config = dict(
    model='masked image model',
    dataset='aerial photos of the United States (SatlasPretrain)',
    train_examples=50862,
    image_size=32,
    crop_scale_min=1,
    horizontal_flip=True,
    translate=0.06,
    rotation_deg=10,
    method='mae',
    mask_ratio=0.6,
    loss='mse',
    encoder_arch='vit',
    encoder_norm='layernorm',
    encoder_norm_position='pre',
    encoder_activation='quick_gelu',
    encoder_mlp_ratio=4,
    encoder_head_dim=32,
    encoder_fused_qkv=True,
    encoder_bias='all',
    encoder_qk_norm=False,
    encoder_parallel_block=False,
    encoder_dropout=0.05,
    encoder_inner_norm=False,
    encoder_drop_path=0.15,
    encoder_patch_size=[4, 4],
    encoder_layers=10,
    encoder_width=320,
    encoder_positions='learned',
    decoder_width=192,
    norm_pix_loss=True,
    decoder_layers=2,
    init='xavier_uniform',
    residual_init='none',
    optimizer='adamw',
    lr=0.0015,
    beta1=0.8,
    beta2=0.999,
    eps=1e-08,
    grad_clip=3.0,
    steps=10000,
    batch_size=128,
    epochs=25.2,
    lr_schedule='cosine',
    final_lr_fraction=0,
    warmup_steps=500,
    weight_decay=0.1,
)
Rows from block 5 of the encoder of a small masked image model, named by matrix and row number. Rows with one number belong to one neuron. Each number is 500 + 40 x the weight over its row's rms, rounded and kept within 0 to 999. All counts start at 0. Numbers have three digits each. After the name is the row's rms in percent of the matrix's.
After each neuron's rows are labels from the 100 images, of 14976, where the neuron reaches its highest value: "top examples" is what is common among them. Only what is clearly more common there than usual is listed. The data: aerial photos of the United States (SatlasPretrain).
# fc1: MLP up (encoder.blocks.5.mlp.fc1.weight, 1280x320), inputs 54-107
# fc2: MLP down (encoder.blocks.5.mlp.fc2.weight, 320x1280, transposed), outputs 54-107

fc1.67 101:549456522455485518523510491461543474507508502461513460499515497459521437500526563548482477494490452483478532412437454460586525529465473490476445552499539574432516
fc2.67 095:462509535491475484461533462456515449507472507517482541482456536511545523513497512478551477521462536513518500518466523562475499532539500526542463507490497449503518
top examples: building

fc1.402 090:422515489481518509532473453553524456535516444490431450453465490546508474571484446508537465545471492450488499479513438500514531457473493556561499520508427481473491
fc2.402 096:529528478444561515535543512447499515524491498508530483586493498498508484510459490552443483494555513464525547487546491461545472478479484536474489496488463514542507
top examples: crop field

fc1.764 121:506468517481476430488449481517498464485558437429444521515501541516513477473554466503484560578447446459519448524490477558527407482521522544554519495488471532591490
fc2.764 141:460477502479494542459461481479524534483475502509474479464512484503506467501497455512496501484520518485516461476459515520464513475513471475519526518476522537463478
top examples: crop field

fc1.687 099:461518540504542491504505512564500529477506512551485584507454506510550476575577538562441542505491544428442515513504519472504414526496480488463493537516440488520545
fc2.687 123:509497451460533513485515493463501504487523474495488487508541477535478473518505514473459514480528516470463469498469525470507536533503499540544516502461505481490538
top examples: crop field

fc1.554 080:532484559485527428553540511524498485509515561528562486570413560531524504483469495545517496493507485495552480442470556467512491537544498428470464551498528570501468
fc2.554 082:475487516456515459483507497555449498529451550449482556537487457499460541536493527445477471475494534569564498514544521543458545481446565527568424466451503513484520
top examples: crop field

fc1.217 084:478521460466441525460455546554533514553430497498497505544554562520453572478464554472562471517449536481537462536482448507441549438483475444528459535456444498465502
fc2.217 086:484480523526489581464473494475535521491531491473549492492552515470488510525552498523471477539473480515468470469490546506528519452460496474462525495522473485523525
top examples: crop field

fc1.248 113:506465475550472529534472524506508529503557419533506535475484514486533417516479509551443566569515507515525456482497522500450429492545495479534524561511556508582516
fc2.248 132:508489501507525532466485488497505525534534544508456518474533468505515462521490469465527485498514459491470472470503528492521459512539490472472533463475523499473524
top examples: crop field

fc1.594 100:461472541448415497560561562566521469467535524562447416479445506507477498472465543521483476420505466434517525493515423439517487501427445559521512419487543431449488
fc2.594 090:474489473495494530474514512455458465538471522522463499469473547437516448500431455460447456502517497491511531565513535530478547415562523501536510560517512458548478
top examples: building

fc1.664 088:551549499472470450553504466458477492508499451550546516576490491442427491483483496469462531535485493450483569550528451483469527491496529502514535439543450475499506
fc2.664 079:536445494510548438492532527510474457551576464556538524475515511475530470473562590540538419536527480518474559443547562475487485450543433468513487509447568538525517
top examples: crop field

fc1.202 085:541524477532503523523480541538520463467544498463545455537462549476528497448494442481524544538455555493566505463480456493457574483484434428548447489483533556529488
fc2.202 076:434479525471534554502552462550500536514504470431397561518508538490560515552441495530532529495462524549491432472452486526528519568511458440475516522537534444465427
top examples: crop field

fc1.491 099:449484456502527451496496535477512533553476457522548546465454568530480490550546555491420478480454452498482494528470551492537455520499414463490517546533544492527489
fc2.491 116:513469520505476543470530514509474454539538490510452505526474499515510515460453450521456460490510470546453538456552469487518479483527499512497535509523498498484458
top examples: crop field

fc1.233 083:517440440454489484523514519562515462445568504443480523441583448495572531515548469424472553423480476562508525469509529483516507533455542526551457442506512449466545
fc2.233 109:543544529531487452490532474534531494508540479464488484494509487497489460559505496540530510527550512440455516548534493468493493470508528509522544511558503542521507
top examples: crop field

fc1.243 083:557486525458511517492456486575486526559517503521508523455549418518547491526461441526508441518478562475481518427492494441538495449442453497516483445471491484466489
fc2.243 096:486456536481518510535464550480508510481492492488475507518510494496498506503480473500459497493484498435535453482488502494477478507532477453470474556517509547541545
top examples: building

fc1.121 081:536477470553484537557501556468501441501514486582482441474421576529521438471551536561475539510532464547425563540514556487507478459510499559506492466472537494506542
fc2.121 086:494505467475494427559521552496489497452479473471421438531481485455454551534523468535470525432475528483572461497473529508529415493483536515541514472573477462451576
top examples: crop field

fc1.211 102:516548503455502528481444474446470532486560490469497500549486505462492461503476474554471568527498451498503489504506508497470472495491578505546557508533474493577513
fc2.211 120:507513523451497519476463512509505489483484477510516512500475477503519521517500533502469508480517464525467513483501460525477525497498456499532480503455475540492473
top examples: crop field

fc1.393 082:528517486485544559526503444475569486516472512539485510471511439490456533457506502506576449473470481481491452527568536522556450528535469569544486539507537529428573
fc2.393 088:514479557491487485500493491544466543511530558556438511531538538536543512532487444479525465521542522461480536510467474516555469504539509465506482566556488538489509
top examples: building

fc1.362 087:498486510520546480550484480501508559458551409460555530524458497531486518519565519540470487491497526511514462507483503525480511542471521541594503457489531491631478
fc2.362 105:458484478516514511514562536469504505527440548495499487505472500462526507463546492491507457484520556481487502495469508512478534506526493527484487515502478529483479
top examples: crop field

fc1.753 083:510531467467470555547491486546452537506535501469564561497581518533501559490524455483531554514473485526483541538469438511530537512503429536533542452530455483499536
fc2.753 082:551539473464553490544467519455469506490505551533498493495555485466471562504447531462541519552499485450428459451507558552515476467494504476557545488519455565509423
top examples: building

fc1.207 086:539445535537451520483504483519558518438545521525567546439514495537453558456463497510537515411471521471457544522557531459484517488437548521470529444543552497484538
fc2.207 101:500546549545521491480490474535511547503537534554525531549509542490478430511526528539507459489546447471485452436496505480496430457494491520531474548476528472515460
top examples: building

fc1.715 081:455516503459524592481463541560473515463521575525493477496535548452463435476482531462577508508518470482515558550493535570466572481430568431513460464458548467554475
fc2.715 078:554427479506547492532536467471449539514462526533495574498441514477461526539514526553501495508507500531523547472501533483498554540467465504517483478506492477486542
top examples: building

fc1.522 087:497476454487512489544485487520454501502533503496537523451509452504449458513466496517490453482474472530576579526498462444464486505475506455463528451538489536537490
fc2.522 112:512461529522509489531545443511520488462541500531502533477463522512544510535533512510506529483485517470492521567528482492457557508509456509526460470483491491455549
top examples: building

fc1.271 094:543510498508448506484517502534508501465475445486505526496436505480401595475507481486494538433440532468532450460448398532502539549405504509507494503474481491531533
fc2.271 100:486449530541513499455487545564518487502525483507548502529539467542526498518513487546506451525544513449456436516473492507534442482505476475505511506510567546511479
top examples: building

fc1.658 081:478442500510481498536453497484457576490498555526452461469449577547515488435433452541492550517535461456466464491483492416477509511485476452468545473506460513507531
fc2.658 078:467529593458496452463543464457505518526486511546481427470488521525463499541563530433466461522513560539528525459440562509474530519496465450555515451520500528529452
top examples: crop field

fc1.326 082:550516499565483455552465470479481509515484419528463533483435467503549552554495504571501465543533469511509443500479441421515512443520500460563479526541472499417510
fc2.326 075:447478496480549439530504487562460546469530517527437456476459508454486521438451471470452436475518468469511500500503461521468436496493551456441512550471530548500550
top examples: building

fc1.119 106:487537503495535465523497503491442478545513501471535477508455572540508408476511536520480582587500513480492505553406576454453414504537434478544570544518555536533458
fc2.119 110:475460516509541516464497487464481475534506544500492449484498506482452453468488503426547445492498537539547470447513486553503466482552522479450513523440521528469475
top examples: crop field

fc1.601 100:531540487433531494430559458430529557554521521493464521519534517466532519483496450446494464422527495494529513516513537535543510486446559498533436545540535459479495
fc2.601 119:464507539518507516554484462454522555489499468525513511539506503468485455525519498536513481487519520517523514501462493486515520480531486508468530493520502471498520
top examples: building

fc1.11 081:570519541444521543502534545568489537516484497558486445546535481464403527525506470457541482555489531466525439447559489480499498471468555526452445470514452469517490
fc2.11 085:551533482440490482519472540550535488522545438467561449482470532460464500537465452495462555509535476548464440458539551524482547441473488520561525559490503518479518
top examples: building

fc1.101 079:447459436557517465512501487466478472473474485531553479444531439564477432531541507515459500455519453490447456478550539467475498519492508520567549396440450468534460
fc2.101 080:528554566510454517560528546493544526518526525541497458515495469467526550584460537509454495520476553495533513515501504473509483521562519473487548546519420456490463
top examples: crop field

fc1.516 086:537532552528555526448458514535474466458541466464462492518458461493492468454547457489461532536559533431529444476465517515478484473517531453484492505534462494477495
fc2.516 105:534492466535525533505534548481493524504487457467493502495458491537527506518509533509480506516506476541508509531502516488460535482535497479509505532481508519468535
top examples: crop field

fc1.167 082:507466428480509466544507498542538503521552543550468508547451523501502517492515514487438513427578555525511582489543473538485517546510440557448488494523497499421562
fc2.167 083:538470495528519458441548447506475468519538533551499529559512521466513477538480536528445519477558489524504553434504462497510505477536475515521457469492522490531546
top examples: building

fc1.340 086:548484466495509448497488499494504578436541445464484412462550559448437498533451476533468488419483538450495491440514539559555506465508519488451517471548467444475579
fc2.340 089:528545498458512488499466452504512563485495516550489459470475546507465460485448548541531466558522529519487472529477484480449458499494496483483558526520536545555557
top examples: crop field

fc1.574 091:464506463467432555449486502500546526531473499516448509488524525491439486476504477525555500516512460468508557523532484518540457514501517496436465495519460499470472
fc2.574 101:545491535529556461475520484513472544538464478469519538529546530549464486510499530507433520477458472439521452452451563539455499542488515489484530482461500559559510
top examples: crop field

fc1.361 080:524490535504533492459492512502490435436466489443453451455504394465486447480435510514470512524465523517492496567511501510464508562532537474564519512510501441445457
fc2.361 085:462461546567501487555524530545500524474467471564539472513467500538500487557496505525491504569487527538545456480448559545475530483526450530519510539588532537519477
top examples: building

fc1.86 082:552553494433531467483490577571531451532487551527474496469496499477578529472496499477467485440570540473467516573473516456493524466469526483522439476528470500436482
fc2.86 073:557529428476452504487475505464478449521515491545488485447477484557494550494429463451541476578442483426477469430507548491552550508468475440438489465536508510569500
top examples: crop field

fc1.264 214:526435547478455489485483545569463448507492542501541564496572416503489566494430482520573535508501552530489482517449564558505553447563540507503550534506530474472534
fc2.264 132:482511524475480458509492458525510463463494550482497540549480478511477487479476493532508574523481473511467456521530461513515503461479459520477478534533523495515463
top examples: crop field

fc1.620 081:475506444437486456518519480506535520459469456530444539457464482539494491572531552493548521505524542545451547489540546504549511516540454577539495484554450487436506
fc2.620 086:462483445478469466488489474464517532527546537471477502469554486459537554527456534467486539491477505521508528558503452442548446454479535543463576471478512508512481
top examples: crop field

fc1.745 087:447459446453478481554560535554514479475474478493471439439462529461490487551544491462546473450470531531494439464478555502552511504501537551461452466547553488452464
fc2.745 106:521432512518496486471516521508490536468480479485474576493542504475544498517499469505530510554466495523468439471481540470439507514463519459514533529492523529490519
top examples: building

fc1.537 085:465500466463515475538493440491537590535458525557526444544560482557536514553493426450577500548509528524461521493519504547548463486447561473528454528451513506468460
fc2.537 077:493535512557459583524527442450500497475529496495440419499502462488531553556452554503475507540526504489468489482469452501441479541474503468457520502494492485502530
top examples: building

fc1.556 088:427440518482530501454515472525465490485487421491503486569453509566478537558560463441573466472461543519483427487483466457477467460471569544546514549477467528517490
fc2.556 082:565498460508468527529568489505506507501497549564517490504485543472505470545514493465457450493523454481492559452458465491547476494494526500528481450510564519494493
top examples: crop field

fc1.305 082:508511489460452482531458522502510432562458452466505533492485486536547505547441595533505556487480523504472482469537506509541481461481505502513544557566449563471520
fc2.305 080:532457465503466518476448484555514445541483503479565485475568477442558505464502465557526469475504484532497552523531518473519493594569465562473515460451477475414522
top examples: crop field

fc1.150 089:525436482460447458453518499451546556514476577477455498505454484472512507537523482518461532506482543511491470569552433435483513554449502447488484410500466570500492
fc2.150 094:471464492492485482502544527550466464493542496481491542528550499463536544560462535539523463497479531429508483512454537467463479453525471436529475459563509464471507
top examples: crop field

fc1.96 080:454500477482432554433485535536553470524392551503508518504535551511454499579481522534611452483507438533544498519541433503530472488498501517518538504499524540533517
fc2.96 086:483512551571534491470430565514512520482560516513482503540486539504492455459463540467472562464571495491514493479466454473436534480502509501497460515498506466534511
top examples: crop field

fc1.621 100:460483465492439540472562481481578474517461515509474471513515532459493522509574527506481467530554487510568484485522483450527466476510535503485527416472541546475494
fc2.621 100:516492535506566508502502517525465519450543505541502506471476463472484450507490488516533564534558543452455455573433514526508545519499480451539463542564454494496546
top examples: crop field

fc1.700 081:535475476482463482531460479505508551518474516457486480513485466454527452530467458436495538440555576495469464503460447511474452435541547464429480506502507514385435
fc2.700 080:498449527451527496487480556457495438529501565458521526515541534539472441517534538449531447510557468466476486500503503529449545459459441491457551534454524472475475
top examples: building

fc1.185 084:463483433469500555528491512530512505453434491566468518525543474540417539503503525443549551470530500559555561499553443442459470543524544484424559553475455481519474
fc2.185 088:521458539536480550469482514514506461485528457540538512512553462544486463534498510485603471518570491450525529464532480558464477468543559473524484472480519491526494
top examples: building

fc1.144 086:462527475437448556456469566544576521524516544507545496487514526564551487514438448448482456495458454480486504554528508479548526495517473493475444546552468538480442
fc2.144 101:456459474489492537513554534529459485460482447498453522568521501445522547544477531506555494515521545457439523457488519455509461463531523459560490507500533457537490
top examples: crop field

fc1.131 085:468544442480517485529528488566499505476514499544552476490462563510532516531551451535513565563462506447540560495483428546527530464481507555537575502481476479528547
fc2.131 094:557474488534515548522469549520537485554434485526444522418525459502463506440508490469545480519515496519466471421537492486587471500488496444424513466567474455449478
top examples: crop field

fc1.363 085:540492458497548445490525520566537555556463513438516399519453452482471566447554531432516447445490556469541522430554460504534487502411470491445528465439506498473532
fc2.363 099:482528494524451544514464497534484549549489492526460560458483518478483534513492472492515538505510531510459487518537484452518497465486506495533502452531471546492463
top examples: building

fc1.660 090:467459548559443474501476493511485486507484506544437537473533491535441548483443473444543491546481484545507487514461543470496513515472568556540506518509551449437531
fc2.660 079:474456527444457538556490532532483493486559542472508478460529503474493439520445537531493468481534524505528449524482520461468514538543430461538439551509533532566511
top examples: crop field

fc1.392 082:442497570452453490527468467554493496463470469450506504499561507467542500461428444502543458477496433517555458537543493493516477533458528476475437528537461468525509
fc2.392 100:538567472534498529529513518524513527482523443500460554499512465526501480514446539600518487521470453499506466542441454528491481542549500488467515551519533468550498
top examples: crop field

fc1.761 091:508536488469445473446467551543456471456504486540461521460468441549440474506507561468475475533487434544454441503426474453565552510518463530448555424465449513439482
fc2.761 077:484525502568501540470558489494533481518535514454471462532465504563548553465571516457514469564428462454544503455493464555520477531500561544523538461529562527454557
top examples: building

fc1.502 086:548505465489547540498486517453461477456508555512537532524485428557585514486459559470492523552537543469474504567542491446526558442562518559495510421545439538538503
fc2.502 076:496449555470559500491545517458489535475504445519424571496451521438458559448552437564461505501538464514461470496484495501530466476526453458484464567528527458605448
top examples: crop field

fc1.755 083:495529510503453464441497474475499471441497519536503532472523477557469447491534457463503512479473531431544479511458504483531426496506429449542506452526519476545427
fc2.755 079:529531475542453451464491502483464527489529541556480436472518472520460514559466436487496495544531484493492550490523508426567441454530543544471540483477535488465554
top examples: crop field

fc1.723 080:515494549501562463481500477430524551551548495448503538440568495503557475529477517489452498505561472541545537452555509452556454438495469491551517550547508438425508
fc2.723 090:433463494547492515492531536553502476479504481527459485482514527517522498481539523448467428477421486488488544545532537510494537526501547456572487516480544491469472
top examples: crop field

fc1.648 113:503503562490502478520507546506471472520562474472481553538508523454485457491522507564490582515525485519518466484486464550464467444531528535508523481523487477520492
fc2.648 117:496487434510510457496531528497482480484515515465549493469549491520505497496502521512466449496502465466502485504463516460481482460484478500518475473462475539482523
top examples: crop field

fc1.84 118:475476542595604531488521512435498502512555465457535552498447508472518447480506519486422542565454539462457439487473480502556466510547510478547539566500470551584518
fc2.84 142:526462473468472472461483515487511490492435478475501492531533525494506511468526479517493467539487471533532496513509492514472528492466532460495488489490486524438514
top examples: crop field

fc1.371 080:445481560546458478463501453502550564481566456459498536453493549463485470522478552527448534432533567506562543546456444553507457441523444420510438575525537470406575
fc2.371 078:486501452535551559547512521484556538526550456461482492471467509499560439495438550515500475476518507538448476570476518519472559540567510447519487519534435508449423
top examples: building

fc1.285 081:572489501505497464536509459529449506567474577542544432493542492559438473541461507476526415552540495570549567524461488565528501463530494504543552529554541512499511
fc2.285 079:475519541499499511570514496451476553514470509545475523553540549483461480472449501515509469519572461461449542464446521580540526520432477501496520553496476531509471
top examples: building

fc1.443 212:521473440504524502490519475525516440500512498486449461539515522527464491511508525467515517434483497543530474480507451479568503522468386505515477513514492479618526
fc2.443 131:526498501501521470478524528500517505457526506467503479522542465509530517488533530539529480523559517508460450564529526520495500509468503498508523520552499485536480
top examples: building

fc1.495 079:537502534426517461520452505441488494470420475432491554429513508430444450453491529421558543488483574482457573489479538503551482542565456436552531447535531479522463
fc2.495 073:531527479551513506479458471505465396524520526499521552460534428465516473488425554549460474485454431473438538499497440515483470548462549538419505518419513463499473
top examples: crop field

fc1.751 080:519519543470475487498461458545537564548514549518554500444465496528556486498475507492473519506488435442524504451526510537531512484464476489503432461469468546465568
fc2.751 086:507532426499478422550562537566445544445445456506447544444495463481518532479526512461492522558458517537530504493518462506500506535563508520531507513490545462543448
top examples: crop field

fc1.596 094:541549526481517550507532536512470574573483460480466511517541525570550568529534507447545483531463536508560449560515504484483543545430529476432532528487534464476464
fc2.596 116:493531498519510507513482471535475454511535527557537537500471501474469510495458542506534540545530466497453511475467477462497518481499513508483525499537487485499484
top examples: building

fc1.511 084:447482429518517548477469517521487462519506523523538532471398480442464513517499508513538556412537511438430476452534503542547450469539418541457581423483476473493521
fc2.511 085:519517502489487538441455533486466499549454472542509547484544503486481482521479520481484507477487534503525516483547505495545555484461458451523479456506543540496560
top examples: crop field

fc1.260 114:491509490527562509551510513481519446550541400461453473526505482464558475553541458523456498536443441470462429557423567531456381449545497508544564539512526529568541
fc2.260 132:478473494460498505453477491514488463506491501509522480475472535490491458481537471495518509486482518468466520498539504479510499493493500497488458538496499476471509
top examples: crop field

fc1.536 083:450538474452521491541530420535558507517468462517463481536495500484489479499459489506500468444459522483487436558420471549423531536540472486571464537448461448487561
fc2.536 079:472560529540472473548566543513530527533588452453435501423513453519439534496498509461454485575465508537499550462474478466513466511499448519476538519542534462427510
top examples: crop field

fc1.206 084:529461439524480512464513444463504508486502573447431543479566460540516465551478509483441503403493481482473561510571538462554528578404455541476541450487544547513520
fc2.206 106:503513503531542517478468502455486485500467498530559492522516535485510486511513473540519513550509488501489483503472524468456502511531520540527478532485486539529506
top examples: building

fc1.348 084:473482532551586486520476554536474455530475513520455474554475532498464479471506503509459532486557462428438430502400472559488469439505445424496520482506447610542539
fc2.348 085:548482535457439521516507504510444487564435446530528404448536513531540528445505545518495518528467453538512532454462565490489538519480565561523491467527541546537490
top examples: crop field

fc1.18 093:484500481475596459487484554523497438452565463558474533474496509475516526488495506513455507579484416537471453491462462550478419550535505492492484532555465464607534
fc2.18 111:502538519495437512482521537464501484493479497502455536531518475532483527505515462467461488477531527529442482490472453537493498528524526481540476456487507528465516
top examples: crop field

fc1.367 094:476511530550499449519546527471531452467586426479525538493460528480567507464509473553497533525453483486536463467455574510471438519466438523517474541492544526507547
fc2.367 120:502455462503516498473445483463470471490501496495433537485501485497482492485467527498528471481490470483535494544498518485535505515482507487519497471483476532490474
top examples: crop field

fc1.405 105:548490537517499504496515459488501486512434521568526438496539563517440575532568543495457452427498514459539538482517463450491573537493464502490513480443459421420503
fc2.405 121:537516537507511511473502502468476545493492518519519532532474478507553520473465486535541510556532511510467482477504529505514514480465540468513538538542487504542498
top examples: building

fc1.169 110:472539492499425533534527539521502544585515515571450528459522423452507501535475579562489519514491518421527493488464481499516496513427439553474482407521480492482553
fc2.169 086:526492531462487442499544534494467514574518478485557494498568525528493558470518572420535542493504463561468486519493489505504475487489499520494568558484433548523502
top examples: building

fc1.38 083:453465554567539484485543445544472536448445471508543445524557505474470471537491524475502465456506480520561578572495475474574584499410471466435454496451457522549528
fc2.38 098:498462564503558520456529499502478510477546524556529516488543514552509541489499478551525535504480526515486551500548500506494448515497478510482484503576565498541522
top examples: building

fc1.470 079:450472460490511499530436491464543470473436520477533502525499511471499503505491550489490415557493433524535596523552503498449523539524458482430482468447472452473468
fc2.470 082:482468453523474536541472465476511475444502469532504544450536549462487531513491518449499502510516514520470526542544499547545464478545462488429535572553479549465542
top examples: crop field

fc1.347 086:521543507521426512481536543537561483492475488540446433533543439471502461485502570434471501487428455570455441431527466496455479523439462535441510405461516526472560
fc2.347 100:458470487519539495527496540497525485492519552518494532542462508445527449486478519464534505515488456507550451543548508459487524457546456482512489476515506504505501
top examples: building

fc1.282 093:544452492480447506476554444470532460496468545469551464547557489529450473471541479515585537445432532587517464496578463552479577496438573493539519523542484476497455
fc2.282 129:468492533488507483493509465513518540486484518512479522539535505512509531546480484516481553535497538485468472544523495504472491513489537471504487508557516513534483
top examples: crop field

fc1.563 205:462531480481565528458524488460529512538520461502474408586504504560486509455539530451545475447485565542518547485445526438463514536504496492456492493483467517457501
fc2.563 142:517467527541503483537475501513497518460476534536467483447516526490468523525470523534535535513526484475444480492527509466475524496529559491548518531519487528529474
top examples: building

fc1.251 083:530512552463421481508516540534539491487470575557480504498542473526464497524541469472521500492507516504473543464511425508445508523504482520492430475487539495538543
fc2.251 085:541482470547498514443472506461473496542469505544465505528482479509457447457497500536448459509538555493531460532520476449443493523479541505437483473552523454560479
top examples: building

fc1.216 089:471470475522503469501455460559554503474555424450497480479506544535517465588469520579439450561523536499442498500517526460449468455524511524496543471442472515502457
fc2.216 119:456501523464459524530465458480518440537500494499459530524479475503458464498514479472506519459515527511531501455504483527515527503513469496533536482473529476506470
top examples: crop field

fc1.159 106:473498500507476450560444458439453478482538460475503485522459513465560483504535524545456568542534440426424437553463513525467417504538522447524511546486515468502479
fc2.159 119:507532468526520496478471543454536493470497491500509475538476488484495500462550495489492519490465505478496532455539519544515525465525480491525457488505515467488488
top examples: crop field

fc1.759 081:524554506548539475497481519541443512530503482475421531429436471544466489494474472468441547452468502472543481468495475468453457521483531570553542415524540543449428
fc2.759 086:534442442528535527490497483498544455504542502536498501514534495492474469467513490509519567516547464485478530456509449510526529516537464435476494504433569489469433
top examples: crop field

fc1.758 088:503489470530485482461423512449480543494451564476458444447550476471523563516454479497519421526441508552471516523554510458481495554458514518524492506558520473485490
fc2.758 111:489497551531474522528506505508468517513544482447489512493489526507498487551504546530537548524494529448491536485460501466457465522471472503503534510487492491519497
top examples: crop field

fc1.683 080:443503437507483471555498551450489456436540465465469533457583512444437466502529443522511454497478538455450496390537540488551504416560484460553441452503491450420477
fc2.683 081:438492554410475501507491449463534524559490523440539532513525450514487419559497501469499472507484427415519519486442489526535442458401556461549459487448401500480485
top examples: crop field

fc1.577 148:495522506517563495547494500478597457446464431509494487484434521484409516548445551503527572453427529488488527506416454427491471470430444498514532479514520494428472
fc2.577 103:468544546511491492436496536486439520489545521481475495487518520509535519520501497499469508539450496422487533586577521448501510486520540552542508513456437437538588
top examples: building