From a checkpoint of a small masked image model.
Model: 13.3M parameters, 32-pixel images, encoder arch vit, encoder norm layernorm, encoder activation quick_gelu, encoder patch size [4, 4], encoder layers 10, encoder width 320, decoder width 192, decoder layers 2.
Training: adamw at rate 0.0015, 10000 steps.
Data: 50862 training examples, 25.2 epochs.
Rows from block 4 of the encoder, named by matrix and row number. Rows with one number belong to one attention dimension. Each number is 500 + 25 x the weight over its row's rms, rounded and kept within 0 to 999. All counts start at 0. Numbers have three digits each. After the name is the row's rms in percent of the matrix's.
# v: attention query, key and value (stacked) (encoder.blocks.4.attn.qkv.weight, 960x320, the v third), inputs 240-319
# proj: attention output (encoder.blocks.4.attn.proj.weight, 320x320, transposed), outputs 240-319
v.183 110:483485517502518561526452459507495507495447485512541515549513508515469452449521514491497523495516461476517471578480541470474517503536491461484512482481488523490538499516516540487507468498480522514471463486525533533479487487453471521553510524
proj.183 098:521519513503514445454545554461470515486480531435524532477496523464503503533473491513449483523503508474492505506523506495524478520524480492521506529537478533533467514460483471520434474524484462514509521530480465502522494517522522512502473511
v.184 094:498500535481489485513483494450514477493518501497519491532506468513546508487461528485472492483505475475519506571475522497522474504490497474468500508498506478472498512480497502525500527472465483503496472514498565504492492450501517519530527547
proj.184 087:484523474519529487491550537481515510528509545455490524498524535484515496517501486546455526483494511518478528446500507482528504495490488491487521500528493527515534499511504441466386533557505447518467560493478501525518498517534484500478510492
v.185 120:444490489487485528509481497501482488472495488490514503521548503492457486478499479467457520531503488477510525504494528507496524458519490442500497537457475502512536534500504490520487503502483477512520483490509545493467475537480525498530478554
proj.185 103:498487502484525479464486529472488517483488553399491494485521520493502510503482510488490524501479503467526495470469497545500469543503515528476542486572536474521515469531472452503363475518515459471453521498491530494517480525545508481460470483
v.186 092:449487496482474463504509471467415482501480520489530515483496542534491447519457487482503446521525464461481518536498531467497525489504531516500532502469473529504541523494479516475496457519482508456487495504519482489475483564528531508474515520
proj.186 094:503517464477479468533513507506491496495513517491518518542544519510536504489547524517498474537497508506518491499511504539481468527532482478544515523530520513522493481482492483483467484489513499493491462485522498499587522474480469503527494477
v.187 077:576490509475512453487500532495522493519507522491511517484490476520457437500497510516519480515484482502496541480529504476507519537500539550520502494484517527525491471491517482531510471537517466479485476472516521496469472505521517514465480511
proj.187 094:486472493498481516478452463524476522499479521532523462517549552515505496492508534484537497533480487492522507473479526506506487475518503469477484522522508446519484511502483498489625491452517549512516519520525493517495536525472456465499513457
v.188 100:550507470481501511528498498492458499482498494504575504512470485527560490476499532476532488513518529533485489497517503485512508525517502518509502483519500530507434494443525539501510496478486492537509545460457472504519494481473516517486509466
proj.188 105:463499505513528478477477526495514511516489456667456501475495508466467513477480503508510466499495506490495503531506502508488498521475525463469465512464516512522464518494474519503678485518516522516523499492511527511498504495508483527495489504
v.189 113:491470523509523497516506533473487509540520535523501538534547483500503503507516477516512533561477519437469527546465521520465518487500523484496497534474537459502506511539511479496477473472493482481502462531474590534499497554502517510527509547
proj.189 124:508509446523503496517512509477485506489429530471471445520469517483462470520488523545501534470517479521505525427500505537532484525517492519480581482539468486500507526498500465493456516531502478498451534479505493446487515499503512523504461483
v.190 091:506486461420476521507444478514520528484507521492484497532455493502520532504509505489486458497504533541476452483516495514547526488545508534501548488491493530509494478511510498515519524480497489515490489454485463478532517519473499511485525458
proj.190 082:503513519501468507491495462474483456534524485575494492464505497476513494533491450497504518512475472484536525484453531515477515523487480509529466506469527529500517535460525527477554483481473507498502515536474490506483454488490529499497486540
v.191 114:527511493488497519504473504473474525487477487502528478492492484513537528517462515480522455473509497542507476531536462494491503498499519524527511498516484491540497498488513490466520467521481525519490496494535418506500470507508496493469520446
proj.191 112:509514529499474450506501493548525492500529443535530544454479479476482501521535480511482457483540467482488448530518485475513513474453507512508434481456533515479489515494515543481573494451495516516526499513468508523488505521489493512543487471
v.192 098:541511516514483533489547532470492461534435539489481472496501517472477464489477532558530451516476526486513501540493522526512529512491506455480505535494498469488555502541493505507510513491495535476521472516543525502505491474487564535490514460
proj.192 091:495491461503470534449472519547467480497529480585525494517496508520531503524527469473502534496526475478526473436473488517490533489549552532501489482466538510494442524493483529486586518511521475490505473489482501501496463479513450537494468504
v.193 113:483498509538510494491484511521478501543525503508473524489506502511480480532457502506457454483473504512489460526483494521509482536487531486472503517516522475508479523536466498510501490528524474497513535530488464494487473426528506491539537487
proj.193 116:486533489493492537483479500486467500518530515440511491505498515500505489516545500516493496473476497493516492488465488524527548496488478500538462514490481499519545539525528529512344540502506510490529476466488509495478503498476506530476523527
v.194 107:444459492493526468480478503573532499473520500486483504515487496495514488478492494461489572509511513491521502453546489505494517498493495482484503520459527481478440463456544497534494479499484502530469516504511491492500534545461439503472477519
proj.194 096:510525527512506456509535520456480465529536500596528515485521481464477474448469519510481466515487500519493479497511530522525455516472485487525493510516466548468497473545507473531642505504510473481512518462464543494473542474480489484528534470
v.195 081:481519485507504472518469467511471517514506469490514450472497518530517503525471481469465534523497478486543475534469470502482482510476472514505507519512511507521427478523506496509486499495499506525534522513500483540516494489491478515503550475
proj.195 095:474464527491517530517510511503498472497498477401505502522518528509496482516482509537474461510483513523526524507489481523490494506513483454554523524516471477480541482529476480488406538520503539464502505509502547508455471442506511497520514470
v.196 083:452525474460500459524507481480505525502515501487493519529486483521501508499443498504508511501547497461510489506544489480491465472505525521522526481508524530471491482451484495480509457474484481505485535465509471467505512468507487515435515528
proj.196 090:495498464506526467479494512466493453496462517521499515473469533480503478475536496497520487516485515499524543511534501484530463545491522536512528477527523457466530506554509453491525547491490499465477468493500456487519518470492465521500483502
v.197 093:533485516562508500504522497494507474500506477505465486507468486476482521503525501515475461518477474539484512487478512503520490525506517546505472459451514522553539490510484506496505503579514515500470488516527491505474498544510513517555482485
proj.197 099:478525513448509529498505473512522539506445509428527456490525489525535550509539478518537515482504512503554473468503448486469541512511472488520494530490513471477464515474488535501417453488524477476477521470490476533506474533484476443494498518
v.198 084:512455468469538544486487500487545513507519531480479473503481515524464526496483490489495557458509509520473516493547479523491485523526500526509495479559522512511498509463525519493513506561513538445539504497552520478492535490494514490457505507
proj.198 093:553482477520544468536503546474499541445500529555506460433511477512496469518519516525512529519532460522534497473527497515489491551481519538499495502506530476453507515565490510487551516489548501473494514474478518512526503534466508478496491467
v.199 097:541487496466490534513516494489483518496482506496523512488483483460470477475544520561523485521492532524480482445507479540544501518505543494519498516516541539483543551524493525465488481531489512489495525490494473473493512490506532512498505467
proj.199 103:503496523527502475522489477512486496480451526585523497484510507474536536488533493499523510478475513520493505484509457488459537490478487490498473464481522474460478501507476486520663498505478487489510476520507464521546481473535462467491524521